{"pooling": "attention", "batch_size": 128, "adamw_weight_decay_other_params": 0.01}
Rows from block 8 of a small image classifier, named by matrix and row number. Rows with one number belong to one neuron. Each number is 128 + 32 x the weight over its row's rms, rounded and kept within 0 to 255. All counts start at 0. Numbers have three digits each.
After each neuron's rows are labels from the 100 images, of 14976, where the neuron reaches its highest value: "strongest on" is what is common among them. Only what is clearly more common there than usual is listed. The data: capsule endoscopy frames (Kvasir-Capsule).
# fc1: MLP up (model.blocks.8.mlp.fc1.weight, 256x128), inputs 0-63
# fc2: MLP down (model.blocks.8.mlp.fc2.weight, 128x256, transposed), outputs 0-63

fc1.210:106121107122148123126116148150085131150141126184139029113081134120162088204181156133199160118139165119068119190081101110171070164164134089132136100121145076099116149139147109084124123155165168
fc2.210:096118218108118136075133117103160081198153116114207140145154144115135154142047103054117130128080093127145073105108129110159177158158159127169155182176125142161094152109134122101133107125117120
strongest on: finding: reduced mucosal view

fc1.112:112105171143137117069109140094149164185114139104082132180127124094095106049126118084108195137103118116175110111100153169118149131186130167102130128091170099123110116220132157095160128127104146
fc2.112:118086110132132126144113157169152192188128159207107125096170150142143115073143079134116147158120174166185125138127135119089157139154133136129173108156172113162108099151117121132074156165138111
strongest on: finding: pylorus

fc1.20:108099098144148155130108132136124144131150145122165108143092058170141129178144223112143131124099162117150114067103171108119156106138155057110116080138175163058119172141114128103175107152129108
fc2.20:102104172130134145108150138138129136113129000103107104150155123104127116108185193086156112139073093129085130115161137101153093131124167041125080097147131135144166112067150142116145105127119176
strongest on: finding: ulcer

fc1.172:110192066156118162104168167146101118092086137159124110135089106071124150121096130118051133102166169120122172130143137109106173109184133127166137115094146123123160083095146090100143061125108142
fc2.172:076144131152180149127143106164128095192102126153141180109137189149073070159093151129156153160135123123125125165146095133100096136145134126119106133107089183128126134168060166168155195078136119
strongest on: finding: pylorus

fc1.235:180099144188160142075142152130136174127137102133170125126124164119121111082090133141109146193121080149128102137063123085166122141189162099043145159123129093141089097188155114129109163137132150
fc2.235:112147142136081067110119116112084088129145232107103126123170131084089122077114156120087109093153162111157104160165148094130118147145165096179152125187165161134071073116140119171144091089087143
strongest on: finding: foreign body

fc1.221:147087119141136091066150154141137181153106114021135154146159152127103155072111083163113193164124102095157091110078081144097154175161134149128103095127200082101121152128115173096102153109132120
fc2.221:064112176107072203131132150166089093138124103097135140110171171118160136110092115108120150130187110173121124116183165139126161143184108158121110169088146156067143164113142164076165168135132151
strongest on: finding: pylorus

fc1.6:147113161108101127089109097130112123106178123159100118087144156087174125112154123172134156173106069172066164029107131123121167120183110121163165130135150068137140113165188147141132154132129164
fc2.6:103191161145169112058117105103101111150112142122131147108093156105097138070140120126111092127122140121129059127094162093128081157152132095150074105129148091135141091125078171142132098130151125
strongest on: finding: pylorus

fc1.39:116149124109129103103110113127219124102158123110102108148089152160146085084211098107149156130115038164145149158124115145124111151133161114182133143081138156167197182183095092153127101140134141
fc2.39:053127102056160143178142138121074137158091132103112175101111083067096091189155103144128171097076098189112157145144126109128135127166154166146152120140106136155090120081123152139120130175133093
strongest on: finding: foreign body

fc1.198:120078156118095144147124138043172136137138133132095152148117128142131112155088108056047129097140154137130068080122082125155117106127192173115086129084155141113145117135135144122177174123136164
fc2.198:173126127104121093155178093101109192160134163186136124109112179099139131122149069101144082094166080147138111098145112138146156130095191100117232072154151064125138166086121124082132087187135159
strongest on: finding: blood fresh; finding: reduced mucosal view

fc1.233:136083136099155090121131178115143121158111140188141101154158065155096199156108160145139158125160068186110104079115089123112135079151109106120111125121153153084196155134081151080155048068150164
fc2.233:092119118083162155127137128163143107084153124147151176157141110186091176106172183117159077143152172139089114097112127167149152214146122132066148157145109178164156140093118141119120122170128129
strongest on: finding: lymphangiectasia

fc1.138:187096055091157127101143151125135154193141214130085041065114166086088139126069112124149127104170166133152089098115206085130113089140127121121143141143154169085153146121127122120126177096146119
fc2.138:106129122177159073136108080138085111122154105100118101073156177111196103077111088090180156127109086170143081091200145149118115151103094112102093082132096147143138065107132128091158073125083113
strongest on: finding: foreign body

fc1.123:103115128185104114161154101113156155126157095105144111129144145135117132133128233144123124117069128137119079136138115162153158123066131142181066118083174135136105092161116140116107170174158194
fc2.123:133133110187055125100171139156160128108163121104146151176108179136116092114104219181116110139155183118130092110159160182132155123106146133130130187128127161116127116121128129067102167101096117
strongest on: finding: foreign body

fc1.180:193108097089096125164150140151057159110116134071153186155153093092148138131174145102099171166146174111134079071174108131126106109164118060127127140141139143091151117174093158164086172200089152
fc2.180:117160135119089162156216159118136119093161135128091176149101141097104115120122166087075151140117142145146172134129134155164157163126108125180126165093090116168096181149164119147098118082137110
strongest on: finding: angiectasia

fc1.63:108176096097168169079156090126081100131137094166116137187100139100083140168145128077144110136121123116123124114095188139156144139089134123144166139144133102094084106096158113137137172209158147
fc2.63:127104104144128157173129154152171128116116117167087134124122170173144105147092095097133097170079116140096146148145111129170136111161093135196094135153146099161159132172088150116114131099176145
strongest on: finding: ileocecal valve; finding: reduced mucosal view

fc1.69:195119103081117150163143109175111159102172138157084158127089102155070155164127087165089123159142091073128094108155129112129084119126130124082121117071177110126193155154096105133121132129155170
fc2.69:150116143136164121076146159168111094116103104074143136113098106118161104150108112180094138118131197110153123180118074109145164163199086160119148133122168097090174128123144183117103073124129132
strongest on: finding: angiectasia

fc1.4:161126129127085089107129173145154172107188121091109102114053138166113080145059119121129174149159161198144120151100092109138175123064160131156118091114148127096091164171154124167192175178120147
fc2.4:154160178130152110104171119163092155146068124134137128110117154193071139148094140123064156130088164088104179149126149054102108132166129164124121122107074122169115102132145138153125157114070125
strongest on: finding: foreign body

fc1.146:166164114130142108096125141120093083118153104080139126148116125062207091121123078114121148157119105136116135106127173138152151153069191113173070097152160135130182088178117194140113136131126126
fc2.146:114197183094130124121129115126057118161150153174157089137120154192130145143150121141170135231103157133173166089084147116096135156139078118114131053172095131088171117085104156140092139173111179
strongest on: finding: pylorus

fc1.100:111168131138103110152161163090147198149156096055089138130111105157219099100178134173144113101162084115139131111116081096108122103117161136083075130131158103098127080120123129144091113179134184
fc2.100:162088110116159107111118162092114152135148072223160071143150169191104053147098071150132144155144147123156150166193154121144155134153171106146128110103108119134142132099139135127169129108096160
strongest on: finding: foreign body

fc1.151:085138115079216063175086129155098132129116112119139127077077110144204141143119129101128157168087119087118146068127157129128130122110157078160089152164159098117115118187112097148117124144090116
fc2.151:129095122158094144128144138138140066100147133157100158136104145096143157147173137137132163113153168113161095078109106114131046131140078118112125173094145201132175169131131113149146174187186092
strongest on: finding: blood fresh

fc1.42:102155079100130102124151182136093189061154085141186173120079118127135116117148103140154099184084113138081104108103130141130105103126076083166095117140189071090159149152119099111124151178179118
fc2.42:158083135100111150161124112182161150189136084183176137134142062130152092129191168122096123084165102133104105144110100108091109115123105095095174157140162108105096154131195087172161168130126132
strongest on: finding: angiectasia

fc1.215:150123109111106166113120181126098171103123088184135169132101101068148091123137152125154189159093149149126116049129147221179120128161145134145163102131127146115079098123085157146159116107137092
fc2.215:083154090145129166105166088165083177178151100147146142108134157109113121111133155158122115133183154120187125120144160100140113114127110128086108180136137109183106076093074090116167146164136091
strongest on: finding: ulcer

fc1.121:085121114132116091135128148104127133150198107126146091156065111165111174191070122152131141169186092091141093083121107138131162126136127085184102121181185138108148165077084112106141096056109131
fc2.121:146131112109106119142157094167126117148123141106159105181122095143118113126133157147145104090173081162156120076126121129091122139125136046050089136189143148192123114065142128145065130114129160
strongest on: finding: lymphangiectasia

fc1.58:123180106143053131070176125166089097134165134167109063123142121128145144212174105110154137114138153141122127131144186064181089127142137130158103117141174095162181099149115127135131090100093120
fc2.58:102164126082083079179122147186117154089159173181103179145142086117155105135122094135077172097160113091158094127087146150080082078135096113109155121129121142113100158091160143112107120155135106
strongest on: finding: reduced mucosal view

fc1.82:086122093096134109127126113172149059142188104090113091165113096125163157139181151112160147130135154182118165117058137104112083108121124118147133126149136136116080096138073141072117120109144121
fc2.82:111146103128115121144153137116086100085126077119195130129142139142130094147146208106135118153127100080097146111081120156113135130121132157074087160088156106206174126092152079139163166175109108
strongest on: finding: lymphangiectasia; finding: reduced mucosal view

fc1.26:076174152084067143179133080146090140121108165105156177099099139147098162130160080157100150131126109152128110136153123209126117101123076145107111138136129104109101130223086195096087093118126142
fc2.26:027085147182142114159143134123089101110125154128131088148074087139128080152088141123143166105095171118163091138184106153120136180181092107081144145108127116116150155075124164124155101112149120
strongest on: finding: angiectasia

fc1.120:134157063154055171170164063146134105117136103080114089119147109159192187057168122085158146134085125131160184148169099157123171125183143076151168119125120161120123134115121121136103116089125166
fc2.120:164092179129124093079066135139155148094126142104109161124119082153071152092109093157117122140157126154113149084135144174171117067159087069201111160167118147094119140195132175112154099126127107
strongest on: finding: ileocecal valve; finding: foreign body

fc1.67:115090165055137118154110139132113161142171095104100155093139078106122090106124136091117154192115191142076116028114120099099102165120133132116120132168116168058149153127152156112090163158138112
fc2.67:143195115122102104170197177117126120155132169124077123128137102073154154161175132151127111157105132085098078132142087141138100158123146083155084178123115127116138103085164088132082152129119148
strongest on: finding: angiectasia

fc1.232:108112083067164091118135101152141149116169099094119170153181073146107134111099108160102126116147122163127078171066223090089103142176117173056204128143140099124158113161127144106078125144107124
fc2.232:120120117139143112127152130133157151096139183168166159181131151152103145137146145127185164094195139114210110140188126117145137158090144131142115134155100101112067116067129156087194098139192110
strongest on: finding: foreign body

fc1.62:095132092144135138167094162097095133091068102117143175119114108218110131107131169129118100149114135097110180102121150148181085157128125112158085086094147077117198125161127169104175136163159147
fc2.62:100113109104083155154092179101141114161115138138086136103155098201118078108158102182073160142134139130163156149119178204165100070089133203182167061128050131158081104119132139110107132107135191
strongest on: finding: ileocecal valve

fc1.118:108172110149121152183189149100117183128145120173112106158099127158163099136114071126176060184176141124123124114114180117105115170126142100129104110085110114103094192175051098111103162104146128
fc2.118:087162158099117084143078125128088188143091144104138128157160148115086141085063165118141082172173130124117093129109157116064102171178091136110087135116111117147122178103147166079100105117159142
strongest on: finding: ileocecal valve

fc1.155:086125093066096191151142083174142142128100166042096130121156166144132132145129133101097072175155159167069085143115084082113079152127112057134174168108101126120151162134105192099144176147134110
fc2.155:167104183118099122087154118150114116085076088115128149110142101117104119121175184155104157133189202130102136137090185159092101079127180130136112130092159129125126107138228138164086109154139143
strongest on: finding: angiectasia; finding: reduced mucosal view

fc1.13:171187097157120130119087150120134111105116112161080182153155143179120114116169123151120167085143145132098144138230103128124106171138109054087135115112183087122203097158109133087113124153150109
fc2.13:144098211131178083185132161108142085185086145169142174130056095114117108158118104092073128146106142145109116116135145092134128089126172162152144116125115120131122139080140119100133104114190141
strongest on: finding: angiectasia

fc1.5:167120063163128090155139109168134106090115155094129131156131143188143062178064137118148162155179135190121097124140192165128143077101148091144136109153147135106129167108137119116122111144099079
fc2.5:185103132117141099128094130140124166148053093109066118164126071064126160170127156109144116107111107111113131122105072168115100147162148180158103035133140090116081174158111091137090133065116109
strongest on: finding: ulcer

fc1.52:079176077132139142099197106092074119130146098153112073100115108101123070121134162171119096162069130140151159063163151115135130094147180165150158144161116129121105179163109133180180149133154141
fc2.52:135160145138134139143127107153113161069128141071177093125112082119158111099138124132068116147116161113163104150118146100085127141193135161094067184158119116148091131119149127124102126146159143
strongest on: finding: angiectasia

fc1.73:158122105131115144129153080146088117111106148147136104207163169102136135097087119151069160175125183134099121104097130113121128144128125093111129221077148091150161112164049097068077121111081135
fc2.73:128104137090117135054135178090084126143126088145159118146105118140104139154133154137119095077090116151140105123109094156165088119106118146155156169154094096160181070071119137090151180131163144
strongest on: finding: foreign body