python train.py --targets=["finding"] --head_dim=48 --layer_scale_init=0.01 --dropout=0.05 --muon_scale="original" --momentum=0.95 --adamw_lr_other_params=0.00075
Rows from block 2 of a small image classifier, named by matrix and row number. Rows with one number belong to one neuron. Each number is 500 + 25 x the weight over its row's rms, rounded and kept within 0 to 999. All counts start at 0. Numbers have three digits each.
Before each neuron's rows are labels from the 100 images, of 14976, where the neuron reaches its highest value: "responds to" is what is common among them. Only what is clearly more common there than usual is listed. The data: capsule endoscopy frames (Kvasir-Capsule). In brackets: how many of the 100.
# fc1: MLP up (model.blocks.2.mlp.fc1.weight, 256x128), inputs 0-127
# fc2: MLP down (model.blocks.2.mlp.fc2.weight, 128x256, transposed), outputs 0-127

responds to: finding: reduced mucosal view (35)
fc1.20:499529487503490503474476486496465516489487518480482485495482536467474509460579508454496562487519520518487491502515499455505502509494496532491500485472532538442505495519474559487497483493501545509504488542491520452461490496497489426475510496479503525481516553507489491480473540496508531509504481524487482480538509517520474513483513431491513510510539479504512512501469522532519528513490
fc2.20:498525545480495448529511528489500457505513500498476518464528461444508525500512518479560528503453486535518495494518456489487481523500508474486474492543494535483516474528486487507510498473462502459504549500474491486485534541520525460479489502508505485524502505498467508542507497481495482524528490473497534446486521535537500517489501554519479507454501467460508479536477535512507541496495

responds to: finding: pylorus (27)
fc1.182:498474444486516484522490560457487537496537517483506489480541501483511517474530460466511518512527527529479496483484548495474480470498509518473491509488547504502473502567498507512517483459487506494475500492473497558543533507480514507518485459488507522490548487522495496506505550527539513460485468466522509482522491500483490490524548495471508525512501501489486446471497482447483483471521
fc2.182:492484483515480486534486483493535451501518489480517518468503556466522515503535526417450487539487552447462485535514537515513498496512524465527439523440501508512470479479488528516490511504468505527477508484501522498490512511476519513498515451506478488504486530544469506484495483452516484475508503506528493495485491487531487506489494528479470498551476510493503450520497472498485493508510

responds to: finding: reduced mucosal view (30)
fc1.42:515525452506513461451502458492457504524563511488497504479472508502506496488494495530486465518530483514477508443480502519500474509476532510498543534500476498465453526521506506522527499490490503529500466499494494510521528516515520494535485472441529544492471481494472501520515519506483496491496521475496544478491489511554488498541476498482473457524506534474496469526530528550538482443498
fc2.42:507519485525471497500504493485499487470498502468486517472495489455548496486511519510493542554492473453508487514482494457531511510513503462529483469533510494525487441482508465450482487453545504468492527509529492506495467522504539515481525556521496504499521537532512518567495477511522479464553496492501505537509459489473503489521464484515471473477493492519506489541502495516525456485533

responds to: finding: angiectasia (31)
fc1.101:501529466477524525506532487466488521503514471505450490504470449445565527488480492544486459489516492485515502496525542521512521511479522469534516483491521508466470513524477491518484536508554505484494472491525485501483471490517492481528502489484478559500494452524507479510507475532495492482523475509510485460530466492506558517472513493457523489508470479480515534518539533472486543517485
fc2.101:526500485539547443514482504494505520499529543484502495541497503501532538521487503494462501490534552503501459512458499506531499471481512487507453521539488484518517481472465495509514525479481545500465545462454500539525524473507496494567469495475496439497501508509511496524522517521494516469490479464508473500506472530465522504503505503487517531509504534477460522514450522503503498463529

responds to: finding: pylorus (35)
fc1.170:515490482490445483506472479557476524524509521502551507516535532505507509474506488492475543482519525475467500469519523496481492504478552469517484464444502546513502484506491534506480541522517467478430494447477483543547499502505462511501480520497493489495522532481499495499504493501504475508478486525486536487509464517495505498504501496457509430523542547462500496514513510524525514510525
fc2.170:520539498485453500503465558488490507490516550524520487493458538477481492532510519519506542470492542508481507529463537551483519507519464483501467474517482507522503524476501498475529480501511487513477547514508484445472518555482493475485504493497476502518472547515494498503493458517483492502509524475518487487569532498467506532522501476538526505469506531525467515490504482503524487563504

responds to: finding: reduced mucosal view (57)
fc1.204:480497486521509569482492512509482534543500478504494538511456501519469473468458472468470477503504520480510503510500512459532457537483483471503504487530533490495499554528477526482527542527492504536468514489543506469485469487476511489517534505520518504518487504457515473428534536508484518492504465545536473509525500502478504479523486456455479528526504495461480510492479492495498519524510
fc2.204:534506500519485472483532479478534461489482510542474499532495479479469523520514543532464512491466445519488467508544496503514519527428464510513463499477561474459525509473502530487523498480503514486465493505517483527512517513484514506486486500537525488461540487501475436503507500530462461505511530492480528477500516481514539530511489499514469507505494504493466475528544463513498485465480

responds to: finding: foreign body (59)
fc1.173:521505461516514468480510484468523495488531468485502511481469494555522507526535496487512525520538477456518501493508477454527486487526510527511474512461479493457535519540473564482446533480504517511489548482494534510513482560490497505491459479503508476486537530516463546464520510447470529505474474508522469486498493507480485494506481505505513501484463528487499480506512495460510527495549
fc2.173:538496500496511454479517507492532499515540534494446486507496574523498482493514501520504523512494503484493469460468455516492515483504505538506460488512490478464489490512445529496528505459488477513480538524488458492499543517487519519466507486552539542472503533470486499520482476496475533524506486494488515520498527500482457511485555511496486511477507539474494469493488543485515504496427

responds to: finding: foreign body (30)
fc1.199:529508459465544485502546471515510487482511472515502517504512495471558553479512524511521505534541470520539479524507444492539518521520491449513498457482495475528467469505489496469471515466496538517500477512526513517460464523457505477465518501524479543510488503488543495551503446524522492474496512483514506492481470472492514470501476505541508503490496513525457512493497521527521495513473
fc2.199:537501499497484515511461460499497507498526527548511468523452507500517532473503489537525516467481524503534482507491528528518509494494453513475554504538537490540499542508478523482495516487517475454481510495488487520507437469570488432526518500516497502510523492474540460491509505474507499513469474543485498497507496475505481477514517482481550524526488467477456493469511524478506481518504

responds to: finding: reduced mucosal view (46)
fc1.240:493496477457521515524529507481535503480458520528456474489489513504516498517512415505530502481514473504520499480500509471544483460527514450473499546486538490464477528500479509513507491514519450535440537513515479526499497505523471487492515490501506483522493519547488520511453468504530502484488539445500518491518492476536479480469490508528546504542519507467531511500498514532503487495467
fc2.240:487480508508496515536467502505495466529443451426476505517506478489486480483480489442508543488549469503519470468483505477486519538526493481478520559478484517459494514458511497515533479503514502511491492491493527477536503524474475523472557501482506482497497490493501502507501526472550504505482526493517455506499483472450505455532552483512505457511496459498494483528484468520488512497483

responds to: finding: ulcer (48)
fc1.51:487521489511485489505507473474552537484517475544474431505548482516526502480529498518481535478496509475509512492465520501470486504489533463503544484502517524481497545473520490500524507529532486470493484521463472523503527477505472453511507495454527467463527496504510523487505491521463548508514481461549531464535497453522536514505517496487491478482485526504499521506429531504520504494478
fc2.51:538496499515514517492477495520522475488518516528500476539538484477503515538460430511506497522447484485521460430513500522490522458470511491476478498522510491511508470535493449531534440492473467508538495465530475491511496495520489497468490506462494502518517515516475501506484495469534514461491492487485507555498551539518517512480509531499459511497509440516514525505470530498509506481497

responds to: finding: pylorus (32)
fc1.226:520477485472501504478521514496480489524514509497534477502491497425552502463486463464518543483506467494524464518485515531524510505499516495461462478517564513522476460505500525520532497493533553464495540485490487547504475493480533538507453476458519492500515533494515502536538513505485485467526490489503469462514482484503522468476500482521503539508548490512497497476458514494495543502484
fc2.226:469521487509491530514491475501476531516468502470531550567469506484488535523498501477512507534506535479495461560536541524522504492462497502519500530459503523500530537464484511488498514456504463492464482524506500495542515518503516490540485465562495509464524503490516494497483508501560498517507487497465504482477500466537521540515476519495492534496524486449537491467541477495488501504495

responds to: finding: reduced mucosal view (25)
fc1.175:469501481525490521518507496537504480538478504501494513505518523501496561491499513492439513465491476503498509490513557514454499516485471482518440484506517475454538450507493531483542525464514487479467461557500540502477508449521458536501490489527509496503486471448537491500492509517516528479548482504504484463504503490509521491489488543487487514510465536529468537476492504522512526489512
fc2.175:484514459459465524533512524517509525483471481456491491467506485512501508502523509500527495491478473479476477541425426500470497515509509502499471488520504495519481456478506494584453494510536498537499474478468523501498520509508501521519518472541545523487510518527501512462494529529480490512487505538508534499490493498529497487558503470513505487469511465533516505479526474510481547502497

responds to: finding: lymphangiectasia (26)
fc1.252:491494489494508463487500512492505492524515496506498477437487530534520498477497508528508526509518445512503472447501460489488514519436557519516480519480556508496504514507482524521509503471544490501470517498487516490521502469509528515517502482516510494480484493546500478527484505523491506525479427486527531501452448487504485520458528486482504552499526496448505499515528502547554472473504
fc2.252:480508506468522508510531570535521490520505529510517523527511500525481503499495506515503549509544438487476552523512506494499462455470490494523531510517465535520508507484481477495522518544493476483527509490487542431489496508484508534461521499509518501493484513490463513486491504494507432490510542519486522506549510481489498507520519458495508513528523501501525428472481466519518487471521

responds to: finding: reduced mucosal view (55)
fc1.73:506493497492503488532478488456504508511493442550504527460467489501492534479506491483485462530503501542486500467468485507503517500522500481473516514481550481480512482470525518442465568517497522521535493459502469518512470470522482500525466491474517499485450528498479491486496458488481524495525538498504533528556484453505498501510506502506482531542534521522483529522498476502546488544499
fc2.73:461488517481522461526509498495466455498536484530516477488475519487514533520548555488520527496469527530471503490516482491498549482453488455490495476502521475568444498473526514497525503524471462509465498489496495506557492499540461456513476487499506463493487544522491501503504528511487503478501488533505494490490508507505497513454527482513497457474514520480500449473500487514532534503455

responds to: finding: ileocecal valve (30)
fc1.190:499491472513495518486522495482505508480505533524537504475500508526490483474522521514523510466476492486471537481484475446509517474462493492483500447466509495473473488495529506503532504495498527515519474514544508556487456495491516524522537506468497475503488500518515464497478510515544509450475540510506439477559474517519535490485521503448478507521441497503557477553515527481531514511508
fc2.190:532490502493509473514565447537429489499482497546507533503543472459499505529499544475488473492506458504503556491478507489509481513483503539510510494504503489471510519509524508477536434516503505484519482506484529470534496499473516449471495504515529514514479490503496494525531526572515542516514459532479486502512492500480499467453488484528514483516512513505488522471468512511479517480524

responds to: finding: foreign body (32); finding: ileocecal valve (27)
fc1.65:509508462508492463477493552494518474523499466473468492479472482503560509510524527456493509482534500502538477508479480515488516572518482532514483504501509507470482533501472541486501504499498495516469558509476534517480518508498473454533502449477483550457527535502492509526478458458504487493508542467500487483510463505507506483481494507497533522504530501507468510453475523492468512510549
fc2.65:483496550534481527508485498516447537492523542527559515499472488514493471445491478496527512511492487528482484508525478493520485500525457462559496508509519521504496535514512494501458460538498513487500485474488517503514549493488493567491500547482495511509504504558490487490496506468540492550545511529516451517516469499503496491463501519502536504446466518510535489523487489510494521511511

responds to: finding: pylorus (37)
fc1.44:493533507507531462524521493471485485517480495499519479491497575474500500440498460466547542476501492511468531510491525488477505522525530493510480514458549502473462475469492503480492506505498423516508497460495510461527503536517451512547496532495529475476525548490501501464524488507506488531509498484530505531507483488509515488502497487523525455500508546511510451478511470514521501505528
fc2.44:446518493522521502491525500460522485523485470542539503529493467512513464524491494489540484500553528509503491500479517517503492479574539498504451488487458510527517490523511497513518495501513552506535465492538504479529514534523494481538458478491491531511493514444496511496551461504527498515545521483510483507517512516537503505481480496462443523491507515537523486519521519481539512513465

responds to: finding: pylorus (50); finding: foreign body (31)
fc1.91:487500486516520483484505481481510493540466479525519508500496529508469535504517458496517526449557477501518487528465491567478492498513520483522487451502480506493498499532552468527496509477503478503460472532500484528490499489491477458463520495502488479482474513498508487501469496492535523522472511460531467498478495516533507520485564528510514515491528512517481507518540500568478514484422
fc2.91:513539474507479460512509460498497503493495560494523491521476513470504511510499481476519464520477483516474490531515502549481516522501533485504518502515478502499520505500488478527504515514480499527494503454448454513505516553488455457498484520517542476547509475515459562512466533457495548533503548475503526495465515500518526496498461498536504529517487475546456518525487503477509525484473

responds to: finding: ileocecal valve (36)
fc1.82:473489501564463428485545481491459533494512479506492526527464540521533492548529482457493533483462509496466534495505483507467471510510524459522489486556490464501472496476486510452532471520511500512488508494501474488483484507551483498514520528523526534524489475525504486489505469490478526541463471525523508508509502487487529487477495464502471522507493491540492517528465503512533492515466
fc2.82:491495537512510519491499521519509466519468489495535481542511508528494515472485530496485531527492500521496545504506566508505514507537509493480505508520500511494509495517504544526445508515505507506535459452470488500516535469510550501493493485505515492480494470491498460531479512544461500450486475549502483546475512522484557472476473521455544512517491518445458459500524521496485499459502

responds to: finding: reduced mucosal view (77)
fc1.98:556495519444489461525484493492543537485480463494458500515551501481502503478487461483484532530558503525514466482483495529515477500485491559543474499519528528483478495460480514490498512471515486532477497508516501472532523515517502485451477526507495508511479493514485482482462508486531496512513511485540520505520493472542486543476505500447464492535515544527494482504485494540536460477489
fc2.98:549507516518456499539492453483464504527503426503517470480519434464522470497467514454506528485480487471470501483509515525476499489488498476540493468526546532508504499511514470540480505499503504540500473517567492503528486488502493546497537462499523492517486447488523503502485500501497481521498496491510517468478478489510497506501478514452490538487553523506480544504495500513512464464500

responds to: finding: reduced mucosal view (52); finding: ileocecal valve (44)
fc1.68:515502455461489510485506514481506503540504533502517500512509490536500486488531502477471506483478497436481477471500517483504493528476500490535541496491527511480506517481506506524520522434474547488493482511475503537506518505456508479507518412483490487517463518539500522476480541489475529470500465503552508521475461535515569548473486509502479484496495497521492509498508497498565498516498
fc2.68:521545528480510507489496524512466502537501510488521508540485454487505494457525491475518548505469472445490495466436502499478481497525499523560516493460503474469502510500495505522498478483497507550501558509528487481507482491493495476502519490516507476512492493485503467540488486491492505502469453526458480533538486493496486455493467517505511511519475498509593540491496506545497520466514

responds to: finding: ileocecal valve (51); finding: reduced mucosal view (41)
fc1.214:501460473504523477515506472487534522518517486499482474564484499504496462471496569506473521470508481494516434470448515506515494508519500468509512525533501507478509490509509531539510486454548493518477450462523492512518509477475487492483474518536532526491481491531508500464503515532529479508554475508565497492513470522503487509498510529483450503495513467485491475491514493521553468514486
fc2.214:509468499515547490521497487502483539523516497467498502513503463496491506519482485478521476520530446474449537509487512542506506494525495528525491508495524502477495487486476524488474473546476525539506498480507497440502505482470448491499542491528509504485483476572530498488513478451529483501507513454494516509534522492522494500511527494490498497479451444486524441454515468531522477502542

responds to: finding: ileocecal valve (54)
fc1.30:537484485485495489513541488462474470494493471552476456462515481485502481512506495525481498487542489522487525515517499515511526486507500518513462515505531505493522517489466478496499501486480481491510499524492474580508540547464480503524531463448511493510507532513481496495495500500493486524499516493498525480529457457524604524459475524515504482476530488428501485508503520499501500482506
fc2.30:523531517517517520498481533510523513489505492476488516474480525490524461481511498493464548503457503490515474527458531552470461474490519527489482515524483464516502478479498471512489528516518486504513493526507472529477456477507558466511458530509462491494538462488513521499516492473515493520550506520525487528528475529502545515501501477500559535522568530457488508507495516464521519511466

responds to: finding: lymphangiectasia (25)
fc1.95:466512486530522487440534483499517534470503498483522520512485512518481526517451503475496512495483499488471498488500455552482499546487539524505437475519508502503484539455518514486493501485549510486465502465476526512510522501498522481525512473494507543505484549529501467492462521479524468490473489468490496482493460517498477558510516482479532480561522542476483516510492487537510467523536
fc2.95:490515487529512459507506479470474468532513506483493474487532476511492517514479499554524465471510474524505498504478498498480474474534528447535481473517469461501533480481468489511502512507492497476522492516509513474512522507440505516493517490543507545468465513527499536449437482546499419507515487527506533479475483525445500503507518483527514481469531478490504482491487516532534487505491

responds to: finding: ileocecal valve (50); finding: pylorus (25)
fc1.14:502510519498500535480526489464484509487508518497497478527444494490475528486518488504416522527500539502512491487516481529488484486536514478470508471478517452523498508474489495476510503493504521469462531509538521509500487487544508517499499460498508506516506539491508483440540494510520517505489441508474554509521485484534494531525512502463459482511450501549513534528499530535508446467472
fc2.14:523478514490503500509526473544493497516519505531508469532501482503520478474553544486472484489506483494460550553503506509506540525487521500486527502482528536526494469493509481490473468503483491457470454472513444475492453464477497491479523478520499480474529495490499491518502486536529475513518489526526495428539507541523481498509485513535442499498449529486525504450479500506520505485492

responds to: finding: reduced mucosal view (45); finding: ileocecal valve (38)
fc1.192:526551499476492496537498507473502482532547513468480509496509483510520569521471489490493542505533502495498515483530513518535505505483520516521502488506465484511478489448486519489497526418535516571495483488532522505496528480481498477472523490493493494491483510475507532518464489505521479474514527471543489494510481491452502532478483480458501545493494486506502448506502501490557449464496
fc2.192:482490484508503525477457475502485497471487478493499502478471410515516515474476471485462538501464451504426510498488509546540491474457493471477505545499514483485508505530480515481489489511523440519464510523514512524496515485472501481516537451499503522510495503486519489478516506515511451537518503505513519467475462481572521481493487529491491470483497483514519502529479504501492528519529

responds to: finding: foreign body (63)
fc1.1:496498458538501515506497506471569498502509483494525493445463508536492534489506531499518531486521463536455512515493483464503514493546510515482455509456514485548513500476465493477506531472488494472487462521517462548471495476486464499488506530506532488524487486484491524495509548506545495465498509483492468528482477455500465514534524503490527504533507557523501488486504508442531506506488
fc2.1:515556526543513526530498493493461490520513501468499495494477499485481510532493472539482511492466405477499485523516489526497506468544490498440513483468517529501506484510471517505507515476503544497497502490484503514480474508463547480520530517478502540491502501514506519493488482535497502514544522490522502504456559453544505454510509475494533452480549492499502476494499521475507508475462

responds to: finding: reduced mucosal view (44)
fc1.171:495490451446473482523511476480520490552484500538495540482480484504527504519497517463499493494542509543488497489498497466499506520489503526488481510498478485502500569517523526501466508525530535502484508459487433524550457536464487496481525524504493509489497527515499558512504501492440492488516492484495510466546525446475492501505487502503482477513526508529458558497478492483528512478484
fc2.171:479447558468496511522482498508486528523506552501483479473529538476470499481496452529469522461468506494554528518516483511473482543520521503494513495560486459506507483511514509498529503496502489505487494469446524551473476462489485515500560466503474488486548513483465506527512526505515478532519512502480487481520518495513525500516453520492510511488485519508522452508470454482531512482504

responds to: finding: reduced mucosal view (30)
fc1.150:470504487508504556503528518506480513519507476492487499538516475503513503518476506517515545497510477561480515508483510528479528502489511516486494468484542463486508471487500530490452485485527470480512478555531473515457445465502462491447519536500491507537502560546507518506467467499471473433476494541519505491490534512526496523519517455478490497519482518517482511492478490499532487486466
fc2.150:446476515507508514547489500509525502534518485468535486492487456501488484519516475469469485513461499467542504516491491531474507491564505499485550521493479499546472527503536496486530577501489489505491473492458517477505471511484518514512488481505483517508483490586527532504504522453509516494454484459511492511536517486532488495517504509477502454514528488504547525493472463506510492508493

responds to: finding: foreign body (50)
fc1.236:546493444509528470488490497524512522521512529527518512536471501491469491511490494480539514520460462499480477524506493478540505488528516483494490495464431501511551467479527492475477505504512517478450496481502512517532500509490540479510507501498526543547521524484501495471471479476533516451495535478501454497476475496506468507509577476490501493522500459473492494558519532510519482475501
fc2.236:471479463516493511527486472500484504490501546478508487502468521479501508488538464501466484526472519471491477516515450503486441497485492509545470458526523496533480521479487489441537513509503499542524494485528457533479452484489511475505534501473515456512490507471514519478490461526478514484521484512493471521458501555474511518514508518448547534502490504464489499496485488501528511555460